{"model": "model that answers yes/no questions on an image's attributes", "crop_scale_min": 1, "horizontal_flip": true, "encoder_kernel_size": 3, "fusion": "cross_attention", "fusion_encoder_width": 128, "fusion_encoder_norm": "layernorm", "fusion_encoder_parallel_block": false, "fusion_encoder_cross_attention_every": 1, "init": "lecun_normal", "residual_init": "none", "steps": 8400, "epochs": 22.1}
Rows from block 5 of the image encoder of a small model that answers yes/no questions on an image's attributes, named by matrix and row number. Rows with one number belong to one channel. Each number is 500 + 25 x the weight over its row's rms, rounded and kept within 0 to 999. All counts start at 0. Numbers have three digits each. After the name is the row's rms in percent of the matrix's.
After each channel's rows are labels from the 100 images, of 14848, where the channel reaches its highest value: "top examples" is what is common among them; "place" is the part of the image that holds the peak. Only what is clearly more common there than usual is listed. The data: photos of arthropod specimens (BIOSCAN-5M). In brackets: how many of the 100, against the usual share in percent.
# convs0: expand pointwise conv (encoder.blocks.5.convs.0.weight, 320x80x1x1), inputs 0-79
# convs1: depthwise 3x3 conv, stride 2 (encoder.blocks.5.convs.1.weight, 320x1x3x3), a 3x3 kernel
# convs2: project pointwise conv (encoder.blocks.5.convs.2.weight, 160x320x1x1, transposed), outputs 0-79

convs0.74 104:474489494503485489532503508547496510485461512511489532534499511456468527504502460511524493522459466543449479507477523487508467523471544520479473549497480492530501514528533491517511499473528519508474551506438473517504511498479505506499507545
convs1.74 113:509532549486501497480495461
convs2.74 103:512505479487487519517461509490478421514491501495501514529492492503549507491508500521522498502494505523463463472517489474485485491505510493538483529507513490514486497445475519463511508521489514501507511533533500498496508510486470460504508515
top examples: order Hymenoptera (53 vs 20.4)
place: bottom centre (54 vs 9.4)

convs0.24 111:504542492496485513486457501498511499519506488498483500502465520513565454505529512422477457490493500491509487525499499483495519492503479465465494483464469507495457495490469488509518524492489487496515443507511499462481516477485516484546559449
convs1.24 129:503492509519542535519535523
convs2.24 159:481520497521529472465528522519481518525536519463522518520471527522482525529531471486471520468483468471478482480525471486522483543526524526486476459525483483528481458520484510486507530474478524463471520462477520501534535505487526534504465522
top examples: order Coleoptera (72 vs 16.8)
place: centre (52 vs 6.2)

convs0.315 120:465497538537499468542514518515502483478477515494513520511518473479492554499486448527525512551501474539455516479486491505486467488485552522511499546529491502517519507511534522464485475500477517513461518489461480540517495540506484537478497511
convs1.315 111:476444485508509518523521515
convs2.315 054:518524480480515563543485484491528473473455502511473521455542500485529508457453493535462484538463486563500475521474495517528510506451465487524526511475491495507509490460502487527509476513529483507535471528536513523496503533499537517526519520
top examples: order Hymenoptera (66 vs 20.4)
place: centre (46 vs 6.2)

convs0.288 129:503544499491478517482471520506493507531505507504495506504477529513564455496527502426480458488498506488510471532499499477495504505501488463482487476469472508504466503486481469492513526488498500513525436505506499462482515478485512483555552441
convs1.288 108:519509509529533518540534511
convs2.288 141:485518495512530462463529516515479537527536523468524518525469524528480527529525472480471520470480467465484492482530479487529482538531510518498478465524474478525485470526489516479505535478488524468468526457470519498538530505484537539503474516
top examples: order Coleoptera (72 vs 16.8)
place: centre (57 vs 6.2)

convs0.14 148:502528501493462516498461529531478516531471507518475534535465518500525484503522495458503467498476490503490458528476526449515504512477510466452467502467454527520484524496475475507511529469503507525508486509499484473466534469468523494535550472
convs1.14 170:497522516505551531512534501
convs2.14 190:492524469519518482488512521521474476528528520477514545526468518537519527535539474495485513467482485479490473474535480498529473533531535513531487490538486461521462462493484531480526535486460529470489521481496524490544525489471512520483482527
top examples: order Coleoptera (84 vs 16.8)
place: centre (73 vs 6.2)

convs0.242 148:511563496516451494491443510509487475500495492514506520524468501521560462518523512447485479492489508490511498510481508467519507506488482479462477483481460528512476511510462500500497506467476498521511440498511502498486542483458527497530557468
convs1.242 180:517534541492507535474479493
convs2.242 199:461523498546524472483537522554475506523525522477514515525479544520493522527529483448498545473481485466492486481522479479540485518529505548519482489530461485528450492514488512484546526451488520483484519484481538525533511518492513517505499510
top examples: order Coleoptera (65 vs 16.8)
place: bottom centre (43 vs 9.4)

convs0.223 107:524539488490481527471468495483508486520515487494491487491496523535558452525526524430468456478524527477529483533504508472507511485507482471484500477481487511496454482482444491500507508504497489514526461520522512473474514494495501481540550461
convs1.223 168:527520488533501469515486457
convs2.223 226:481532493518538471476524518525474527529526526464540518523463530520506522516511459477460521484470459474489494477527482477528484525520494522499485470513473475528489488528486518493518536467502529479481524474482523510519531512480543543512482530
top examples: order Coleoptera (44 vs 16.8)
place: bottom centre (31 vs 9.4); centre (25 vs 6.2)

convs0.102 136:504540506498469502506453527533459484511479513538482525540457509485533486510516492476517482507475492506480468522467527455541479528465513488461462522491471520532480541520492496499507515462512516534491503510496482492473539475459535503514551504
convs1.102 138:495509493533554516513532505
convs2.102 226:505515472498520489480506516498461492531531526471526530534469503534516532525523472514486491473484472475461466464536477479518464530536535497518470482539490465520492463496470529476490532506465532472472527480486513476529533481467509511481468528
top examples: order Coleoptera (84 vs 16.8)
place: centre (79 vs 6.2)

convs0.53 171:447492507484499499528491515530471523511471504520490523517500502438461530496501477533550508531470458534455491495484513500519460519475549512502481543501497514517515522538512496504520522494515528515461580506471476501497503492491498515489480520
convs1.53 132:519533508497526556508514507
convs2.53 179:521502479478490539527457493474490425508479510508496520511509473513561515482496504547504475513498505537480464477504502492487477499491525476530498521511517486501502483443491520484496497539481514498521507530545486482503500499475469476492508516
top examples: order Hymenoptera (67 vs 20.4)
place: centre (53 vs 6.2)

convs0.191 109:504525495491483526484479503503480501535513480516492486498495542512527455517525516442490464487504498485516470535496526473513516507515490470477523475466504501489466512494449448510523516497513476519545456516520516467494516472491520479545565449
convs1.191 115:485478475508510502545546503
convs2.191 119:476522512510511476457522543508488522513537527465526514516475517509470531528525471496478513473481486480474497474506465457521494540529520522487463476520482498527501462520478504452498511486488527456452532461467519486518530508478528529514455524
top examples: order Coleoptera (62 vs 16.8)
place: centre (36 vs 6.2); top centre (30 vs 9.4)

convs0.260 202:442493505494495498520493507524487506498461520520490530526489503446460530494505477523536513526472467526451502494477505506513455520468558512496479556502486511529508524540524493515516497478508516517463575500467471503495508498484493507491482524
convs1.260 129:521500501515541553498523503
convs2.260 220:518496474482485537535463484479488418507479514514499516510506475504555511479499509538506474513503502540484452484505499490489478496494522478531499524514523492496492487438493521473503498531482511508521511537547490491497501503479473476500505513
top examples: order Hymenoptera (46 vs 20.4)
place: centre (50 vs 6.2)

convs0.148 081:514508470447489537474485511490467549551488482508455506513483542534496481496525533477473481457494495472510454529504516480509528510503465474480500468493482500486479490481468459546521544497520484505526506530533501472491509476494511460520505468
convs1.148 077:502517473495490479511454457
convs2.148 031:522498500475508482469488480488471481520534542473511501514462490535526554531526474474515491474500502469494436482533511519492469522542517470521491482528501496478486470513527514497486521510498538470480529471460476482524522492486483516480515498
top examples: order Coleoptera (37 vs 16.8)
place: bottom right (59 vs 14.1); middle right (31 vs 9.4)

convs0.313 066:499500469487488513489490525513469567535473501523420521501467506522492478474517493488491490499491505500478452516494518481497534525477488465469481506457482517520484506475464494528526548493494519503504522530497485455455506463480491469531509463
convs1.313 101:496477447480491467479502514
convs2.313 066:484486521514484527515486498517510452470463481521485485491526501470509482461470528474526515533516516526511483506487509503491522466467470518487513532480503530493492534479505459473526460488524476531536486546530500543462478528527476467522517478
top examples: order Coleoptera (45 vs 16.8)
place: top left (45 vs 14.1); top centre (34 vs 9.4)

convs0.52 072:479510484466474510486484504493487540512466511524438547498450503510498471506523504484484516511517502505480476519493498441533482477496495465473465522477477508517492515505441507523538553489504523467472539526503483490458498464466502479519485476
convs1.52 098:450495472484479466516497487
convs2.52 076:473501552505506503502505525507523511466481476506481474480523510477467450489484526475513528525509511497529545525485501511498547470472470516470520501473502529502523546506524447479515469480521487526527478518499498523465464533543496492526529479
top examples: order Coleoptera (66 vs 16.8)
place: top right (53 vs 14.1); middle right (38 vs 9.4)

convs0.103 153:477516513483490498535488528511465514501479515521518528518487499422490533484506483517534496523470460522467473505493507475508451517485527499482466547499482500515497504530595494473512498479521489524463548507479484512503504495489501517494508536
convs1.103 107:518502473529483463542494483
convs2.103 190:533495463471496506511476489471474450522520517493506524519484471524559524517523502539510469477505498495478479477528502501486456518524552475536491505539518479494509467464498534486473523535458523482492520504508484463532513478470483483476486516
top examples: order Hymenoptera (42 vs 20.4)
place: middle right (55 vs 9.4)