Weights of a small model that answers yes/no questions on an image's attributes.
Training: 8400 steps, batches of 256.
Data: trained on photos of arthropod specimens (BIOSCAN-5M), 97500 training examples.
Rows from block 7 of the image encoder of a small model that answers yes/no questions on an image's attributes, named by matrix and row number. Rows with one number belong to one channel. Each number is 500 + 25 x the weight over its row's rms, rounded and kept within 0 to 999. All counts start at 0. Numbers have three digits each.
After each channel's rows are labels from the 100 images, of 14848, where the channel reaches its highest value: "responds to" is what is common among them; "peak at" is the part of the image that holds the peak. Only what is clearly more common there than usual is listed. The data: photos of arthropod specimens (BIOSCAN-5M).
# convs0: expand pointwise conv (encoder.blocks.7.convs.0.weight, 640x160x1x1), inputs 54-107
# convs2: project pointwise conv (encoder.blocks.7.convs.2.weight, 160x640x1x1, transposed), outputs 54-107

convs0.101:510541492483466506499467516483489483483481479543516476500527522531513525487481513509483479545540517506487484492544517487482496503491518464494483528525474470493496
convs2.101:502523472490500525495475530485476470480500472545530466510532514540534526504502515509481447541530510503462475485532523492493516533506521462494460529534468462520500
responds to: order Coleoptera
peak at: middle left

convs0.215:512467505516506490498566477504516506505526519457458506490501488472489491503502486492514516488505499499510518515436482505519499497492487504507528501494535516511517
convs2.215:469450503512472495491554495494502520486536528488500493495486478470462485517501495489524539485517485523517500512469490518538486540497489541498541461501531524481477
responds to: order Hymenoptera; family Ichneumonidae
peak at: middle left

convs0.582:504481540488514501494525516493499527494490513461468493480503524446462507523466474520466527475480473502515534483485514507484473495463470535488533481514512537471508
convs2.582:528501493525544493516520520524561497479483474491489504518463495511514479513499491511492466501453580477476520497514532480510478469489484485519474499502485488512526
responds to: order Lepidoptera
peak at: bottom left; bottom centre

convs0.467:460450504502490531496471522516488532509504535522523497504502489520511504533529506479527477510501513517473452496507505535504543537532489527497483456483500505522473
convs2.467:529514491483466522496457539483525497480507493521534460494538513542538537496484503506480457530519525506481495488540544502459501510499504470493461510543458477500525
responds to: order Coleoptera
peak at: centre; middle right

convs0.85:516474518508503500499550493503524512496535519446485499487506497444469501511493476499509557469498491500523525509454494518517479504476474521500552482501514532496516
convs2.85:505456515514456513494542508501490549507526525482506471499486464470453487545507498482524536481522513516519511511469481538516488549510481553500546463519516538451463
responds to: order Hymenoptera; family Ichneumonidae
peak at: middle left; centre

convs0.228:497482501491503526488542498489500506489533500447510486493536508458429520493494494501500578463511504499531542499444502523527469519490493534485549476515508521465504
convs2.228:540492503495523562505458536512506517512478515511513472492505509546569501533492485504487460515465582511482468494538496526496515526484480473505472507541471498513515
responds to: order Hymenoptera
peak at: centre

convs0.278:485541448492457513507476493524464450540473459514508520545521509502505516460519542512495480512511519470475502526523496473484481479506545474499485560477492491464477
convs2.278:535524477497489531513464527503511502502498489530529480507535513534541532514508511492494471530517541495474486496538509501474516510514515463510459533531461478503512
responds to: order Coleoptera; family Coccinellidae
peak at: middle left

convs0.77:499479500532499493526542470503493488505521521450457506508493471493495503477491518462511525503540469480505514517469468502530510483526512494527506490514542482522487
convs2.77:491447500520493534512508515508497551499548560503509468503510470498498507536512506477540500514522521501487480516486475562524512559514494518514501467523502500517474
responds to: order Hymenoptera
peak at: centre

convs0.240:516477481514482495510550452516505490518532494453454521505521490474488509462503500488503527497524483476511544529463473511565468481489507504512525514490569521473500
convs2.240:457471502521485465507565467513488519507523522484482522506471480467463473508510505485521541476512470495524525527464470509549482507494500537513536485478548525477470
responds to: order Hymenoptera
peak at: middle left

convs0.518:479509497472464498462507517475482492477501491493531473505564522455470557483494510525481509490545481506531527472500529492485431527475508495467534504530468501450494
convs2.518:458460494499524507473505462464514487499514529509485558466479510485491485502479466485524495502529452556476494476479507516518507491485467521491498468450549501532507
responds to: order Psocodea
peak at: top right; top centre

convs0.68:472505512457489477462511507457481492476505492491504488487505533471459511483477500540463510488510460535531511466492542471469454514474502502446530502514509508445497
convs2.68:490463495480518522468487462466545527530510528497468530458477532501508486527479452505516500495502472535477485478495494534544495491474462508489502488441533509543542
responds to: order Hemiptera
peak at: top right

convs0.380:497508509459479463478516501489481491493504487482516493497549524455445544471490497524475526484508475520526543489476523475486431515478507512478546499512495523415485
convs2.380:462484484471521486452511465442521496487482502503477526461474550505505483506486465526516501484519468536480496453498513508532490503472476495468495492477535493517553
responds to: order Hemiptera
peak at: top right

convs0.328:531467530507529520487534496504532528497552534451489510481498498479489508526504472503512523465488510503518519495466500539495510507493468524490518470497509533513531
convs2.328:486449499516491530493508524507479543502519543499514477503493456490481489549502497488517495488481533521489483514493490553515498552499482524500519469506500515509472
responds to: order Hymenoptera
peak at: bottom left

convs0.157:510474501520515493511558473519517499516532510447465519501489489466495485495504496489516538475495476485509526520453478497529490482495493503517531503489536507513506
convs2.157:467463496517471503505535492515450540513483517485480485499456455486478462528504507474508515482493510494514497528474464541540494526494492543517539460487535531465468
responds to: order Hymenoptera
peak at: middle left; centre

convs0.453:510478511505502479491561487498523504497540520444480489491498498469477496498492487501512544477506490505518523507451499500516484505490489511493536500511529518493511
convs2.453:503460517502468499477552504491526532477533531490510468479483496474459484533487484497521533477513507526525517504468501521527475546484482544489537468515520546467495
responds to: order Hymenoptera; family Ichneumonidae
peak at: middle left

convs0.277:512452505524523514508546478518522512514544531460490517488498476485491494513517487472531526483497495504515512515451483524533522503508490504519521478474530503525500
convs2.277:488446504518493511495541520494495542482546538477503471500492471477491500535508500487526519491511510524489490512479499543529500553506486527500538444523511517490462
responds to: order Hymenoptera
peak at: centre

convs0.396:501506510466514503484451524469513510458530487484558498487516529476488506504472482531444512475470476530498522478525535491480455502481498510480508479501463507476517
convs2.396:498487506538504489542523466547502517553478510470455542524471464490515486498530512460529504501487523464476512530497442515519502461526483510531501505482525515512471
responds to: order Lepidoptera
peak at: bottom left; bottom centre

convs0.375:502512503472494467472500524427500501435498499503483432473500537509492504492418482532458501503506499535529510459502519480481474538475488484471501476545487489486510
convs2.375:462462511481513494456512449478521509521503523485470561478468527469487471507485471506540533475511472529478510480478490521540485490489466520472509506443545530507528
responds to: order Hemiptera
peak at: top left; middle left

convs0.315:563483509509491532492514497523559535526550523475527516483518501456460517533500470500526576482523510488518524534483501538506447490477456531509547513512503559483521
convs2.315:467493516504476474502531472498444510517476517484471510484451472480479458513473500499459492466487483508526529502471443513501484505483488519502511496466526517452465
responds to: order Hymenoptera
peak at: middle left

convs0.561:481457504534516524516508471544499518529510526505500552503477463504510476508538502470547500490488491492493470522480473530543539508526495521522500470447537502539487
convs2.561:432450475531519483513524482514471509499517521490477527521465462487494478502527516472557514495513467498497488523483471523545508505512504521519522470472532503510443
responds to: order Coleoptera
peak at: bottom centre

convs0.261:533492514511518502503537485497535511489572520449490514480493501469487496509492480489500531462491495495523538507457488512509503492486482508505517462504517514513526
convs2.261:471452488511492532491496521504468541492531542498515470513502478500504500531509510488525486495503513528473475509492501547497516549513493505499495461502499503515462
responds to: order Hymenoptera
peak at: centre; middle left

convs0.280:457496500500500410497551485497488471494493488462458503507447495473485448469499501508481523461489452499519526494463494449511484494501509513498514499486537503485491
convs2.280:446489496509489462502558468506468490494494490475466523504477482475467470482507506499512531469500467496524535519453484481554484495496507522505535490466553520476473
responds to: order Hymenoptera
peak at: centre

convs0.365:488505506454489491469495512454479494446522491485499463478516542486457509486469498540466505493517486526516522455485538490475488519480503505455504487514496495461513
convs2.365:499450509487529519471503470469541515517498547487463517461463521496495470529474460508521528493507495540484500469496492533549475511475454523480513509494537525529535
responds to: order Hemiptera
peak at: top right

convs0.264:495480522501501483492560488484506515479516508463478498477494500492481491515485487500489504464491496506521524485432501508512504507492483509493509454500530523511519
convs2.264:464470520501467477479544501488492513481515511479493487484486490472463481522487482507501531475506487525528526503469501508522460539464482538485541485505526531458486
responds to: order Hymenoptera
peak at: middle left

convs0.148:521492532499501513479508512477525523472533512486514492461500509465449507523477465511488533479508507534529521488494509492497486515458466532491527466514489529501528
convs2.148:476454546516491502491511491495478574498470562495492513488466471475467473553489480489519502494502486506509502498479471559503512518496452545498505453491521541505494
responds to: order Lepidoptera
peak at: bottom left; bottom centre

convs0.186:528502508441488501462512496499501512474540497495497471481543546476471532505468493519472517508519511524537523464492566492488470527476492512454554508511510531435509
convs2.186:471471501476536511465484477464506518511481531500481525462465529530521482517484452503514483492517449543446475466493501546502522517484469506479483497477523499564529
responds to: order Hemiptera
peak at: top right

convs0.455:556531497513503538504446537537531498535505499543544501514524474542513524518536512483531480520495548483484479516530508511486517509520500490502456542511440503525513
convs2.455:489496537474506474467514492476505509493508500474481511462486519475464483509463460532461526474473475528530525479482514492498478497455476527469525480476516522473523
responds to: order Coleoptera
peak at: top left

convs0.60:522522521464476541475463541480499515479496478513546466488535536521512538511480496524464492520507544526506496468529539504464494527491494482473484510538454502474513
convs2.60:529490511479503532488453541479553541492509509512538470481515528513522515537497484507497478516485529528481490460535543524450503533501475493484470499523460507501529
responds to: order Hemiptera
peak at: middle left; centre

convs0.229:519448506532479516505530469515528498513545516487468521483505473454466507499504477477551535507528477504497507539476471512553485491478480522517560518499542534499511
convs2.229:476447524520474505496539474506488527490554518476481515505488478464470495509508484483520517499513461510493501518470475529514494520496477541506520466483548527491471
responds to: order Hymenoptera
peak at: middle left; top left

convs0.86:567541488517487514527483503531506478530480469511511511522515496518515519495494524483491491519512534456520519526521483492507489466489516469528482560503479488514506
convs2.86:527492492510477547512444532514541549483552519513544474503530498524520524527516507487502466511518533508466478501519521522434521522513504484511462470508476489512489
responds to: order Coleoptera
peak at: bottom right; bottom centre

convs0.22:522469520499508476494554479505518511500528507464470507483500503456476497502489481509503545476489482492538542509443496507529474495471484519501559488488530529489521
convs2.22:484444516504481504485536514491516559489532541489509469492499489464470499542501490499520551494506509512526504503491502541534475550493473536490555452522508531468482
responds to: order Hymenoptera; family Ichneumonidae
peak at: centre; middle left

convs0.631:533479519480519522470502524480546521477553517475495496479521529456462499508481469526491542478470520534515506482493516512509472507457475522473536474514482514477534
convs2.631:471452505530484512494515484477492518474500526491474515488424470490478438514490483481519516492499466532514509501470492519504510496496467533511506466457535521526498
responds to: order Lepidoptera
peak at: bottom left

convs0.48:496460504518502476506579484501506508503522519467476511494495488464476496503510491491518534485511471500508515507441485506527488507499489523509549482493531520500497
convs2.48:467450512518485493486541495498504538487534539480495492496477473471471479526507493493538526478500490525506503511467494533528492534502481533494525459492531529493474
responds to: order Hymenoptera
peak at: centre

convs0.385:512510486518495489524512434532496460532477472497471551514493485496512478459524513496505495492494485461500516525489467474523483447498517472517502533461541489511502
convs2.385:533514489484475528486454542484517508481525497517548455495540517518503535509496502506483479507525528524487493482528532506437497526505507485492477510539453492485514
responds to: order Hemiptera
peak at: centre

convs0.61:463511489520493514526443524505467505514463497528516501533497485542508505498517520472502473534512492488460464506549487511487517501523510490525451500509469464515460
convs2.61:526497484493517561503483526509533551511501514501517465498531532517541519555496491501484459508504542498475480501497499538469527500492489470501475520531475499517520
responds to: order Coleoptera
peak at: middle left; bottom left

convs0.137:452509520492476478482514511483499474483517475482526497487519496450450521470498474505492548472516443529507518487482518460492464522482494537480543489514496507474499
convs2.137:520475493526518564520477516525513555523482548508509494512499473522529508558528506472540460506482563506452454517506474563484538515537477490521463478498488496545485
responds to: order Lepidoptera
peak at: bottom left

convs0.354:516469506508499488500574478509526508508543518459486510492515495465472506500499487497519545484508487495515526514443490509536475502488488507503536501503538525492509
convs2.354:487461511509481494492554494494507526483540522485497486484484485470457483520493486494519542477512496526522514509462491522529479539488485542498543460506529529479487
responds to: order Hymenoptera
peak at: middle left

convs0.605:467518465516460455505503476497465461505454481548495533519479502501507484465505515500486476514547433487470505525502479457473490482494515491500489514477522493532466
convs2.605:506471520505519500474517509476508552482547536501520495480503485494456506548489497502536502487532479553502519480476519529470510553495482546471483477524494524502488
responds to: order Coleoptera
peak at: bottom centre; bottom right

convs0.58:461437504518520458511545482508486496505492527487464514505466476463484474497510498489527528485505458496504492508468484493534501504508498541506552472487536514508476
convs2.58:460464505531496482505541467509491515501520517472465525497465464474480470507508493484538529483506473503511513524467470514539496496501488525512521462468550515503468
responds to: order Hymenoptera
peak at: centre; bottom centre

convs0.17:539449505531526514502523492536518521535534545473478508497493462484479491519531487471549533501510510488500494532465481532549497518492473534510532493501516538521506
convs2.17:505514527453507481462487513456517484472500474488509483465504545486479493493449463543444513483478491539523517465500534464476478502461484509462508494506488508471535
responds to: order Lepidoptera
peak at: bottom right

convs0.189:471464493519519466505567474513489494508491507473464511502470480471494470493520508489523513482501475496491491520446483491533503503512501514508538491485538513506491
convs2.189:447453495530482484495543487504482525485515523490489511501473466471460473520518499484541531481517479516509504520466483520540487525505493538507531474482538526488461
responds to: order Hymenoptera
peak at: centre; bottom centre

convs0.302:537484503541491559512511490535504521533494530512482505505518459520506515529514503443563498534530547483487489536496471562545526514525488486528479500522517515537503
convs2.302:529528498467490527478447535475524489480518488509537462487530533523520519505478489530454481505499529522483498473527538490456492522488504478477472521528453492490531
responds to: order Lepidoptera
peak at: bottom right

convs0.632:505453514496486512487517480511503530518532516476505518487518501439440518516504483510526555487518483495513515519474499511525449497464459572493566477491525576450499
convs2.632:531501480504489548510477528515505512500485506540536482506531504527545528526511511489522481528515539500459454499539505526490514534514512477512488517541465492506506
responds to: order Hymenoptera
peak at: centre; middle right

convs0.360:503487469518481448520531454526490455528501483478468533526474484478484465444524514492521519485527430468513530525472473451540473469495523509522523525472555507499479
convs2.360:472483502524493463518550461519485497519506508486467528507475479470473472490512505481523547488510455478535524530470464493565477489490508534522543495482543519479476
responds to: order Coleoptera
peak at: top left; middle left

convs0.493:453459504501513516497464525507483527505485532521498495511470489521515473530524510486519474507488507513468445490517508532486544517529492533499484466482486510519471
convs2.493:543510493488473523498453532501505485495494501529533477498534513549544537503489501506482460529516523492475499497546526491458492508497496465496446532549454481501519
responds to: order Coleoptera
peak at: centre

convs0.131:526466509501516528465514473526542529516545543485486532474492495482473488539497468517557528489483525512501500528480498543528486487471469512481534502478530546485532
convs2.131:484465501504509520483510502468475508464519526504497500489482480497481491511485483496512479507526469531494468487487500519528520526499482523489498453495520500539488
responds to: order Hymenoptera
peak at: centre; middle left

convs0.285:502481513483510483474511529440504515428524514476495448467500530474477514513442481514489518501503509548533514479488525503477487541467486519481518475544489527490494
convs2.285:443496433529484477522536494522453459502482494513506505541490462504489484485530539488511495492528458467494501540483499466535503502514536498521508529479526489489453
responds to: order Lepidoptera
peak at: top right

convs0.206:524499509485489545495450530506502518501514512539543492500537511539522542524501505491501474549514534512490481491547522532482513520504494483494469506510464502494493
convs2.206:499437515504524503495506514492537566490536561469500493486470490487489481542503478493525517475483514517511514502495510543505490521495467530499517441492496534499488
responds to: order Coleoptera
peak at: centre

convs0.513:499506507463481501468514501450500504457525484497511462468527532469470514487456485539479521493510490546542509463485530488501465522469499489460523471514501488457525
convs2.513:451476512494516521481497459474491524532488528474461519458464516523521477515468454509510486491488471510511498492482480544532517493468466510497493475453550515525511
responds to: order Hemiptera
peak at: top right; middle right

convs0.51:516535484517502500538481496527497485535493483497505524515485481530547503494517515481489469504485510448500517529520484488501524457515515478530445517478482482505488
convs2.51:431521478494521456503502498491467454465462465532489495540529507510514517458505534521486472520478464477520501499515530452525486501505553459489499532497507451482500
responds to: order Coleoptera
peak at: centre

convs0.461:491501471527502522530465503536496488534490518522511506531486473541539491507530528468539467512495524465465470530523481511514525490534520491530451517491482471541480
convs2.461:481521450508491481519490492508489487492510499512497498534543487538529540470516533498483461521510477458498507526516525507515492485514541431516466522488508434492485
responds to: order Coleoptera
peak at: centre

convs0.590:496475489526506537520462504535497516534506533519513514523488471554525499516534523458549476532512530483470467521519484539517533510537506489520440504491489500538475
convs2.590:520497471513501534519455523517514516504532527521520480523535491539548533515525520475516456536532516483461475513529511535484522514527519454522457514520472466523494
responds to: order Coleoptera
peak at: centre

convs0.311:511464515510515495500545475500508520502534527450459502494491494467478496500493487490510541480509481504526519508456483503529488500489483516502546486502539526508503
convs2.311:476441500528487511516525493506466529499499550496494492506479447487476464521506515474525502482525496503493490520473461538525499534514489535513522467494519508495468
responds to: order Hymenoptera
peak at: centre; middle left

convs0.63:517497532491518514480512510485530523483521502474498489469483508469459483513477465510477547435486507520532530492476509505492490502477475517485495465503504521490526
convs2.63:511504477524575523529505511519545510490450491497481516493461478537520467532516487479514457485458543489464494516489514506492530465510498492537486479480498498556508
responds to: order Lepidoptera
peak at: bottom centre; bottom left

convs0.510:506506507460470483456504515483489495491504494498517470497512522474442516490478496528486531484518501537528510488504532480485436523469504524454533506526493517424499
convs2.510:470458512464534530451483481450513527509521539498467514454501535503492500527468455519503496495502492546473482463492518551539502516474463502459499476466524499532538
responds to: order Hemiptera
peak at: top right

convs0.180:484520513462462490475515499476492491488515480484541471492551516468438544479488494521479541479530480519534525483471529474494428519479502518477560492532490514441494
convs2.180:487492489465529502448500476452532502509484504501483530461475535510498484511489450525508503477511443535498483461484530524528509493478476499474503479466530497529551
responds to: order Hemiptera
peak at: top right

convs0.317:490524503475471470481516507464482476476481476513511453495503521485449511482469497530452512480528486516551514480502526461474442536483504501473527506542487491456506
convs2.317:459496527475468475473502477479485482509515494494460547485496530468478493479496472494492546487532429544534526476500509495553467500448485523493551499467532519451531
responds to: order Hemiptera
peak at: top right

convs0.50:538525485527498545524478489547517508542526511510511518496505483538550514517529507474537468535496524463491495536505477525534523490517505463531461531484501483532505
convs2.50:542493488501499540508457534500533519494519518522529469507526504539543528516512510485509451534522534501459471497537524526466519515519502475510461496534461480517507
responds to: order Coleoptera
peak at: middle right; centre

convs0.126:494442511524522508506524497514476533512486535489475496510474481509500474516510508471529498508510506497500473512468477536529548530524481517522500464488524514543476
convs2.126:516520518464495504458471521460519504474507481504530469479518547488476508500459475537451496489491493542507508462502535480441488515474488501463485497510478505483529
responds to: order Lepidoptera
peak at: bottom left

convs0.89:489520495480483476471528513445495488459521488486511463478517513468448514488458491529471534479522483541534512470485519482506452530473503501468532484519510482474511
convs2.89:466487504481513517478490460463506516518489522482466528453456511538527477507472448497498476483493453548483500470490492544520517492477457505496475488454547498512511
responds to: order Hemiptera
peak at: top right

convs0.192:524473517501506493491561488500535515496538516458487500481502502468476502509488473502506552462487497512520532503455501512518480506481473510491532481504527527496523
convs2.192:480455504508475508489542507495501536485534533488504468494489482474467487535500494490523528482515508522516505512467491536528487555496485536498539464512522528473470
responds to: order Hymenoptera; family Ichneumonidae
peak at: middle left

convs0.523:500514493464470502479496520490489482508520476510556491508606529489472590474507513525489510504526487510502518503508526472481454518484510498465526520520470511428496
convs2.523:462485476462529514452485493449512495481527501518509506474510540504501518501483479521514495509535476553458478445514560516497497499485492493471496483498502482503522
responds to: order Hemiptera
peak at: top left

convs0.9:527474518488501489476514487492540504495504515486478503472510511439435504519477458516490560480476503501534520518503511498516442484455462526483562494521504551470537
convs2.9:504533493527538488543519490548518490514484465491490521548492464515505508486542531466493479501464545461511525538502499489484508465514524487544481517470501490485484
responds to: order Lepidoptera
peak at: bottom centre; bottom left

convs0.565:490500508470494530488456545495500521496490509543554474497505518538516511525498499500487471517497545521494475477543532522456515528504493499483459489510438497497492
convs2.565:519499515461488509464481526459540524459525503504536457469520542505489517518465471537470507491486515540521516468510555506469474525468481497464497478529476510468530
responds to: order Coleoptera
peak at: centre

convs0.488:508451511504548495491521492515524526513524556491469531479454483496483452526509482502518498466478480498508496510472485514517513494500479555504511454475527514517510
convs2.488:478466490531530519529546480530518534511542534486480502518489471505524483520539516467544496474474516481476491526466479538538521518529503499534523465476524504525484
responds to: order Hymenoptera
peak at: centre

convs0.304:521454499527529510511554472524520517517521528483481523494478483484491476510519487481535521487484496492508497528450482532543509493501485519515531489478532519533505
convs2.304:473437503517491519494521514505496548494517544490503488503478469486484485547514502484538506494500514516480481512490494553534509539513474526500516452497512521511466
responds to: order Hymenoptera
peak at: centre

convs0.508:524512514511499549507424522525510528520488508543527512493509486548526510528519500487520485531485545505484461498550501531497527515511489490499452509490475509512515
convs2.508:528464474519503563516480529512530547501526540499512464497502484518544504563519502473520480520511550498474461508520497543516522539520486478522491470520476493530501
responds to: order Coleoptera
peak at: bottom right; bottom centre